config.yaml
train_examples: 90422
horizontal_flip: true
tokenizer: "word"
vocab_size: 1482
loss: "softmax"
encoder_activation: "silu"
text_encoder_norm: "layernorm"
text_encoder_norm_position: "pre"
text_encoder_fused_qkv: false
text_encoder_bias: "all"
text_encoder_positions: "learned"
residual_init: "none"
learning_rate: 0.0013
epochs: 19.5
Rows from block 7 of the image encoder of a small contrastive image-text model, named by matrix and row number. Rows with one number belong to one channel. Each number is 128 + 32 x the weight over its row's rms, rounded and kept within 0 to 255. All counts start at 0. Numbers have three digits each. After the name is the row's rms in percent of the matrix's.
Before each channel's rows are labels from the 100 images, of 14848, where the channel reaches its highest value: "strongest on" is what is common among them. Only what is clearly more common there than usual is listed. The data: photos of plants and fungi (iNaturalist).
# convs1: first pointwise conv (encoder.blocks.7.convs.1.weight, 640x640x1x1), inputs 320-383
# convs3: second pointwise conv (encoder.blocks.7.convs.3.weight, 640x640x1x1, transposed), outputs 320-383

strongest on: kingdom Fungi; phylum Basidiomycota; class Agaricomycetes
convs1.580 104:103109085097102122107128145128096151124141160066147118140182090154179142114106193111115121143156115138124165157115175172095079114037142175092104184127127126137116133125141122091132139079097097
convs3.580 113:151174108091126154150118152146107158115124104111131173141116139111147104152124091137112116128186199188122132119107097134113153143079150117103132133119173110102139113165168177138096131138178171

strongest on: order Asterales; family: Asteraceae
convs1.44 093:091143175101130150179136097171140155094126116129105105174086138127121159151083194142167125135161120134107094149185131133124112144065188150127113138093138154111110079141166059127094092110173179
convs3.44 092:147163073081135089185155094077148133133121092116067130046140162075138099168110143149168089143177122119114076083101102128130117115098144115128104111158124134095085146125135127078116084131061115

strongest on: order Caryophyllales
convs1.313 102:152121153123113155128116129172136087061127119112116129096178170112139135142178080111127079083153071176157147127090159189142159127114136073147127156117090125116213135125145204152128099124111141
convs3.313 102:154158116105142117067165148154102135136107144140144065146118085150094116098115088152120118122072147133099166145062130108124191177172127101068139178090117146069120141155133148125118105130174098

strongest on: order Lamiales; family: Plantaginaceae; text has "speedwell"; text has "veronica"
convs1.481 101:084149155123108116125140141148133157147113143071149121142190143114108115073139136164096094148147139152135145096113150089131144110140124141133117149119185146104129116151106101083169136112151103
convs3.481 096:058154102134169137140174097137092054004154084148112177167130151152149147136175102154109162155143107118174157105138147141125146135130151129119136154110146098169098141154136130127111133124099099

strongest on: class Liliopsida
convs1.40 102:155146147161108126085130105144120155110135096158120112163097179126117138117156073144171022137153091143136173087114056182127140144133136163142078125114115112142120115156129130134073126130111159
convs3.40 107:074126117155124201123127152139145142095174162175097142155104131139101120140159141099118121072148121141117119109101150163149118133046133137142144060119165177093085108041112165138164115155138122

strongest on: class: Liliopsida; order Asparagales; family: Asparagaceae
convs1.305 093:129162147103134095153151144088180150110112175070162139111120119139072141124189138171128108115105148146116153099131144184169128102171078165119137152146155101115157113122098065121157079160067122
convs3.305 093:128102143122184115084138125118134055105052126191065131129085151105165099091195091130091068113102072091109039118105112104116085182100157121058127120088113129155146077147136100145099160082144127

strongest on: phylum Basidiomycota; class Agaricomycetes; kingdom Fungi
convs1.600 093:084140115161111078083136101122079158110135090153141102157196070079156112109079169128173149135179132135152104115155131142113145237156133094204125149106098199149173109163125116150210088179142129
convs3.600 091:144148086093167184074097092207091156101161144188109119149066175120097131127138105158128151132140125100112115137112171130188105089118119129049178135147101170159112161184169200187159066114168157

strongest on: order Ericales
convs1.573 113:173132095091122130174088069135145149101082163121198136074119162111137136154103136160120069079116080180206198151086123173116130150184127142163150080161157120208138153161158140151085134068114074
convs3.573 113:140126096099150131145156113179128116144156065133097111108068074157173153149103130077173127106105165138071146112183150146120156152095130124100117117156148092185109136136123097142098129098129129

strongest on: order Lamiales
convs1.307 104:056163158114115144135156181170118107121123126169116135138188152115125113161124127127145156106131110156144186139145117132107135116046125096099133130087158115131121116091148158189093087100168117
convs3.307 105:154158171108059073154085120151116093068108118121137086131095104088092098108107121151118114159140134144047162142145052085151124120133202115103133152171114093098159177141109166090138086120093099

strongest on: order Caryophyllales; family: Cactaceae; text has "cactus"
convs1.31 089:143184113105141193121089064198081135167140115084117108104166111106119093061180113106119101113146091133185121088079239091166090143135067162152156080134149095114152164109149149178151153125084132
convs3.31 083:145117211121174179163143181098049124123141113169142143110154147166119114126069153152097151124175156146103163151082096152095124155228189136135140198161127166146131129134145151165102166123137107

strongest on: family: Asteraceae; order: Asterales; order Lamiales
convs1.610 102:137144199144056128134145076101165192126075146151149108117139117078130137127135131230114132103087119108116163108115170148099130108152075150104113124130085140126109140133143110067107104201102168
convs3.610 084:120147124133082072106111108151084156219094133097168119089111079140085084148095124149157098104138152123114192072100152146148110073077113124128161112182173124116158242129176150166180073127109132

strongest on: order Lamiales; family: Lamiaceae
convs1.267 111:092049146121180143142147093110104140136128072164056092163217082112147157165080080134147114122140135112146170122123109104132148077098179145142110113165126112093095116091137134111117147112118126
convs3.267 103:125153082149158088125118170182172167104135166140160112127113145148132139102068116107106129149160122159143114165181098167168133131139099115135140135149131163143142120124217124130131100149166100

strongest on: class: Liliopsida; order Asparagales; family: Asparagaceae
convs1.536 115:068103112147154127108067166129121116153102116165090118069122102075128129108125125119115173137142149081132175096069139198114082154084131119093120092128138202159140185131117158138136121108090075
convs3.536 120:115138160119141178107114120129174141121133110153136116100133168111152137116174136118180153137149157135132157128151189177216089136156127160136184110084123148101065196078134110069128116119099115

strongest on: phylum Basidiomycota; class Agaricomycetes; kingdom Fungi
convs1.106 105:123112108194158115176131160167189131173098160128129158145145195093127059126115103066147101102090134164170146180089090130124091146162089106167160104147096141173101142109099107143101093108089134
convs3.106 107:126141134162079107136135186145091120110157097032155147093119169113117136110127141108133125103062130125117101121138144163151144159122117168039146141188111120140148106159139126063116151052095134

strongest on: phylum Basidiomycota; class Agaricomycetes; kingdom Fungi
convs1.590 098:132101118134140133106114086155107143145144143150101115103106156114133140121069134187193143161201122118127181152135127174076110096107097176124105109111104175141133247142146209133128161174137118
convs3.590 102:106119102128110160116139145107065129138142168175119138139146100128164162138063052120104204139085098089096154117115074136136086100153112155164144087175141073124187140126161135089118117136164139

strongest on: order Asparagales; family: Asparagaceae; text has "yucca"
convs1.596 103:051198127143090142130147134193165149123124187109129142129086129214088102146123119136102171123146145095105108113149136114181152116141133177107109130115068118161135108175103131145092107120084117
convs3.596 101:142133086097073150049071150151067057104096135121135128105117162158119068102138091123136116145114188162088108128125095131151118087052121113103133145182114081119205164152117173129102150099163165

strongest on: class Polypodiopsida; text has "fern"
convs1.524 083:110070182113141085125074134188165137109111104123106176182150173086130161125093122134067133140112137121139086116119183136129083126129126186176109099148168126166127148123134134137152157108112102
convs3.524 085:128058132078142129140116123108150123109082158100096130114149136133145123123121126157192082124102108154150131157050164111125082121178052163139157078097091154128050116098101087176141129123107144

strongest on: order Caryophyllales
convs1.358 103:153119181093171186145075152146099168118118159212122127102109137103135095146077151137146221117125129154223083122152204076171098142116094100058168147135096117091156084128158108165082146148139188
convs3.358 099:099182142129129171135118158130127113136115103053117085153140152114088220115118069169095130106121111057137099146132116094116143111145099121171111093135166143114147110149065154177119087092102120

strongest on: order Asterales; family: Asteraceae
convs1.286 108:137134149076105152087181111147088107114071137159136083112183064073109108114150093135111105136166107126142141087083133147136143128206078138189100106155088102134115170116137163158129149088179145
convs3.286 110:125108099084168149110216140123161146126115160153125157153145160122148142180139110122085121107075170158158099105174141116135144197117088138100140177109134123185150102181107115113203131124098087

strongest on: text has "yellow"
convs1.38 099:115124125116168198090146126142147168134105119076107155141190140085098066084211157084123051116151120135099159107132099167115105143087141150143125114118151097161085133150138122096131168113160099
convs3.38 114:095174112117114171097109078086092123130112094167136119115104128102102131122122105153095136089141098117159179105093168142109109086108124086130103065134128138115095096091116097102057121137142079

strongest on: class Liliopsida
convs1.291 097:144101094143079125091142160141165149093134130055145115098163092072158103101176139104133072176169104105121151142064091135136139130156129116130149148140073113101147106150150127098131125123095118
convs3.291 098:095151113140106197164113156094116121128154085181158126136133165077173117116155119115125105098140122133158120075126168143170094095116135133144090071138176166091145140089145119062115107141181111

strongest on: family: Asteraceae; order: Asterales; class Polypodiopsida
convs1.392 113:128060061114160168112109083107071117127120165091124115158193138195079085139079195135083152082129087145149113075116129133125123115133126135123121098095154109089106183115103165123167110144127143
convs3.392 116:200108087091185148147213184146127113148126125151099146147102104116092107103145115145152098111168211101148140110141136121046190145191122139166087146145143112088140053096160112140146114096133146

strongest on: class Polypodiopsida; order Polypodiales
convs1.199 097:109181175096142113183179144149133152142104152172114158111175130100085103087093077143173149153107127127096154131121159071133122109097089144106130166145097131138153196094143133134127106089165165
convs3.199 095:130073136128178125116152113162089168166122098162139137096146158146104133087147140126149114146120130114144083146100175138152130112107061147141162115095191159102142153139118167130146168169129151

strongest on: phylum Basidiomycota; class Agaricomycetes; order Polyporales
convs1.378 092:120147152082154114146128181151127106127144111144168084110108152089171104150094132117202108144139111153136130102163094138110134123082078118087165161112110177155146151121142117161147108181118101
convs3.378 094:115174155135120114112118111114149126059139104145124118102127124122084122129101127144168179127175118188130124105136130127125144066164126083121117133147135094094154100063108117062085108174120121

strongest on: order Ericales; class Liliopsida
convs1.554 093:051127169123130124071126159079152152166151186137129125134157128095129178158131118203137106134154174163125164098114151084106119151162125123140147191078164113109125134169124134028136135087127062
convs3.554 081:106120108147101095188106155161113105187067112157120100150067165187129154117115112138111112126125092146105160071107157102167131122171109108116208155170134107087144117117122186118138097112115112

strongest on: class: Liliopsida; order Asparagales; family: Asparagaceae
convs1.59 101:115152114126115136109101142175065122193142185122151155114146111158097158162118125139167117185139140150073142124106134125173137117144037162215102124094129109153216110181191127144139156162156142
convs3.59 102:056162118139118090108116120168111153125110092126095146138136122154132117171069098157110101090135114171091117100170131111052118073132125073180098123134154083200138124113137207149084115092125137

strongest on: order Lamiales
convs1.36 095:081083151092119131154132123092173167112113179137097130129175101088119092136110151104141083206205129133156141151130122123092116180153142170093143076172114166139088169101157097159168182096178140
convs3.36 098:123066151152136136074149098180124149204163123145098163141069149132147142055166113185145120076099137157155148167154118131131108158150125152175129108131113125136157126137143143190119141171202147

strongest on: class Liliopsida; order Asparagales
convs1.125 082:141149158190135142145094127196131168119158141096166141095155105151137173079162103124119118179114110146147071055081093179151127087213121102167137111092165074123164108097118085106128129106164097
convs3.125 083:126136128179131143147128138085147192164087119129140100157161134122066104134126174160158115137220162155152133109196109153069122126135153096154154146084138099129141117083150170137162086152192121

strongest on: order Caryophyllales; family: Cactaceae; text has "cactus"
convs1.424 096:062120138144167173067145145182151132134101139104118100137170114115109194097088116148043102133151142098128121115135122022139117077051175149145142130171109053082128110151147149126188169135107157
convs3.424 099:132101132112105124167083124103145122124150049070057120181107101182132082103192098103138137124075144164159108120171125095112091159155113130042148136132162103111131148086122164144125118102102115

strongest on: order Lamiales; class Liliopsida
convs1.499 094:101118166118165137111136155097121167185157155109076188141147134069124132104094092175166087128120181139102160099126174118101110108148161133088123114123174122133139183140150113082159153075107111
convs3.499 083:112132131090093146151108131111148101129176099053180129066153078025088090112155140123175130130140188074093111141106072130182107094135159158151056098118099113144113158146167067145153111135104112

strongest on: kingdom Fungi
convs1.360 095:148115115081103149095126049182081112170102167166102104086101078127123153067161152110078127082128058123178141113156202209133116120118074142169099103113092159160187127141146132171125154172140161
convs3.360 092:077168105167117156086095103102158197149092156122080149094084128156072120115156120088110117107116102002134084078120164120128123092145113104101077112128080158122156136092138079140173166112076167

strongest on: order Lamiales
convs1.247 089:206130092186136142142059137153180133128129134067167187116131128181118198141106132123099095172124085170131205122184153136156117163090129134151162154107113080167127120129133126252108124158105093
convs3.247 082:164146126065149139137128142118156105000152111178129145139139110113159073084163067125165143138123123139112108197107134105125127181158175142105135124154085109134034098134122118094128126092123090

strongest on: family: Asteraceae; phylum Basidiomycota; class Agaricomycetes
convs1.110 085:168135178106076123118140115160109110179128072062139167095125171150103122137103131140118082109099147105127109149105115142105116133083182167085218129125103140143132078125122157126205132103128114
convs3.110 075:167170182106116160151107105148116127157107061159186100166154095149075112124095061140133155122126155142106116169100098158111122064193119108112142103124119079129182119130124092147074110201118142

strongest on: order Caryophyllales; family: Cactaceae; text has "cactus"
convs1.160 086:166119152194102102101141154145127081143102217096114139114172099121155097068143089053154059027104160121087091112166153125112118132088151114122146071084149148160122156147116106063120178132072131
convs3.160 087:097107165137181138151165108116156117100130145179148062183117100172144141101161116094197129092149174153164163166139194103134129138088127099090128146124198116110176193088145131189149131152156082

strongest on: phylum Basidiomycota; class Agaricomycetes; order Polyporales
convs1.607 103:121081113082131161135117159171185141108153141099246121155135101089151164085144164111149113110139134167153129135105086121109102111133138110170093112156064169125134169100101107138203135070145162
convs3.607 105:095108151126128132108107167090170118102108080075155146113133116097131135062154069144145156189098166130121134119131130086108151140101131145064134160128136102133126102074133179115047153096202136

strongest on: order Asterales; family: Asteraceae
convs1.157 100:164155188170128147118138092112052113105143088131136131103131097122111127163117092153136110113158173174120050170178157177131136142138121159138092101148170122132133131128130123138169126157138081
convs3.157 107:210097181124108153114089180117125055188113133128144110065106148165190164115115169115061098115102155160105150126087114149196135116130117151095143135141098135108109103183054081156110165068128128

strongest on: order Asterales; family: Asteraceae
convs1.588 101:147124112086155169082101117146135105146076143146155116050135092166094070117090113160098105125145098167151110144103171133193119112158125157112094075122108120130139149151093154148104125102184178
convs3.588 102:167073118124170109124104117154109110139114156149146172145108112179162139075156132155083118134181191116121142118098109160171131118134152166160230159118067099146088112151105148125131150199127103

strongest on: order Asparagales; family: Asparagaceae; text has "yucca"
convs1.461 101:155193149179025110144135137169140140118128150178122164101157137155111101122143090114068174132123108107123128107070147167165097076130145182083082084096098075134133144146089097142150117143152163
convs3.461 103:148139160134130103123128157120095172135112141125110126136100159171141112102141086084110144118101137094097113133076140090206111106112086165091191127072196121150115155124100135128076179119180086

strongest on: order Lamiales
convs1.29 102:205147108086201128108184117132187146147134169152159125168130109139179155132153146146085134140147138092110147100117164110135102145150174086196163152154117138133164114156159112120239166120084066
convs3.29 103:051088141139096130123103116138107091156099150123120129104124105116098100109160170146073143070115130122036127107094076052133085087176162113145098148132116175149070114142141123110106104155070136

strongest on: order Caryophyllales; family: Cactaceae
convs1.226 099:120034142108126220142100094136115141126132183117166119162132096102114078154143162131156139124124069131099120127139129150148115152163152139155149102148131110145131207159105136100161137084133109
convs3.226 098:150125129157204138160139140120107116199141123204120130062149069106123172079085098195133119062135153131080173135125126078085155141118133138103078124197103094115158108045192145118122107118112136

strongest on: order Asterales; family: Asteraceae
convs1.4 106:132112164106074125178133083178143088110149126132151162129127153168108165127129092085135111102136183175098162143153126133158090082106125146106143106116070133143071129092155105120156136046170132
convs3.4 111:141119083121134094155107103129125097125142119106135217079142190170081179156149148126128141143117144148163156154169140147171109096080103151143118118126104125182092178132085090150091179114000101

strongest on: order Asparagales; family: Asparagaceae; text has "yucca"
convs1.180 106:127144111150114063131110080092018184124185109125147126115161140092103140119147162142132160117135148114181144121124134186069103139091145124184085097132106120163136123147116113163132135124151120
convs3.180 119:148120154130154118137136188146157101100128198164184144129126176100177133100144154159115107146165172143083180161143124159225133149128176153131125097146129152167125124135113131077137153176142147

strongest on: order Ericales
convs1.428 081:151117134164126149164150124132137079134129102187179121138106149169147177188143105140176221084066166127129139120149128085144142093149143007077151197086199077134150067115142175152108080109076056
convs3.428 075:152238170116121102135141077188167173123191186102118119145161164124064154141091092146179136091146108100128146149133065130150133135067192126222174068153070121111065158164135160124126145137139109

strongest on: class: Liliopsida; order Asparagales; family: Asparagaceae
convs1.398 101:057120109105133132098194131077133121139152066152115149141161151094145135142094120132178168156157125106090143150074156012059228082165152097151152125166114128142168116135131132129117100096094138
convs3.398 108:144151179139122162127140114156170140094157166134158119119135117104115143147146125149243108141115107143180107156131154117097092148161091143157147111076187132085110123090097152162139190147085131

strongest on: order Lamiales
convs1.519 102:142141175084098148120085135092137121161129194006160103113160140118152185089172140179110107097110139154111131091137108146107119076220168114160110156114139074105128145090085064154145132118077141
convs3.519 100:145152093101227113082196121129149081080115114207112125151093155101168133099184104152109105165111091126126102141159076133088101187128086129113140124123141083134130112105128138093113169131098106

strongest on: order Lamiales
convs1.344 113:141145170140118160127123162105108153158163134095166103179133141098132172148099158119133096140135166135103148121142133117085156143120123107152115154114112097099091067117148149158129092140116124
convs3.344 115:152119121177121164102108082116115161216161149088149143141098110215129185145183146146121086111129106139099130133131137135116088093094080153049117090123098132096152156153133164155120092116126164

strongest on: order Asterales; family: Asteraceae
convs1.270 109:109169137113158172140153191097153099123172137093149126134100130137130163092090105128056106138141146130187201139108144103121114131121100147180126115127131083126122104146139163117114179074146100
convs3.270 107:056087113091122120058120155098101168129096153139089139113158104104098157091110095138136110133106110167161104154141162119087135135152128116158122152190106141101124114128125133145183092127157147

strongest on: order Asparagales; family: Asparagaceae; text has "yucca"
convs1.155 114:120141150113124113187113121158138147163130059105076113170142131068115147171081054102164115098192147122133145141136165122092121131098186096109114144188130094192117121099128159147114117130089161
convs3.155 100:061080175164145163070177206154173116121163118117134146122115159131154114104114092178164129129046156171118165111135165167173147133192177228132079106063148114137155218150141095105113115126153143

strongest on: kingdom Fungi; phylum Basidiomycota; class Agaricomycetes; order: Polyporales
convs1.529 105:160104123109128161123094110126116154132164208152079136161134121112125064174099115107182159126145108153141173147077150111137097142119091105115094133046128108138156156081184155117072134156140127
convs3.529 104:122062112149144118191123098105093143146190175161173122133144113131173180096087112170161134111115150130111145098118160203061082154157092129087141075124113122134184087112103139127100130111146167

strongest on: family: Cactaceae; phylum Basidiomycota; class Agaricomycetes
convs1.371 096:160081014111120148071142119176150167133096101165191155120075128090157096112132170095119186146113066133157149131108119124137112132107060130125094076167095141140119193116065110151130126078149093
convs3.371 096:119137091115149123165139105119106161122038125120087137106108104079157130139118111122147090167196126130120108067056122127166103129096079081142151117124160052153109172151137144139079129142142131

strongest on: class Liliopsida
convs1.254 099:104146148094145120083130163175179174119132152102092141096129187154109103127111135143085167086168131148149103200148091099123063108082172170067137050119116084150106121078130102087157173155197145
convs3.254 104:109107138123104103120129101131087146127130188111133184162063179141132176114155121107133093137190143148165116152132161144167129104097106224170142093097187144163151090137115086149146128122192152

strongest on: class: Liliopsida; order Asparagales; family: Asparagaceae
convs1.239 105:128139131099122104071140148135124124118134141115110173094119116150133126155128102127108135169152162174093074120107117084149148030128141154148088140105101144165080037165141121112136127104172128
convs3.239 102:108172116091156105107145129156110123110158116188116111158143099094119137153077095182103154118100072168113165149177086170108148104160110104079139101170119146129084150084147137108102160093089091

strongest on: class Polypodiopsida; text has "fern"
convs1.278 104:126143129112108109122078107143196121142171141181088145128114127095079141124092148142060255156113124134083146151124143148124106152142118178108119157155142114178133188127093209014121158087124105
convs3.278 109:072176147146107162072121079113091131113114146105127084105175118143094135107144100057090150152094126082065125122137111080128111115121105111119122140136161084111154147132135099109126104170116112

strongest on: order Lamiales
convs1.101 103:112138160108159138095163153112111113141170107156155095114194137093165148175136097131053151167155097124103154097069098053108155138114131164147142062121066076122165139153115089089096154104121168
convs3.101 113:117150185120080114189079135134108092149120096113147071172142082139134127092122102125103155111136103098098096155106127092137150117120146120110109077139123106086114152108103088103129127127199091

strongest on: order Asterales; family: Asteraceae
convs1.415 097:139108166114107156132151146079149187133134064103111112153135182157175158170117147115219144078214143124118101108117166112118168094157165115162143129066147159098147090097102105165161123109089112
convs3.415 089:059138121201115066126126107147162137087138167134039178122187146122180110177136122131130157098130135148189186124141182148177145079200201098103130152151188165141137134139105157070110140136098112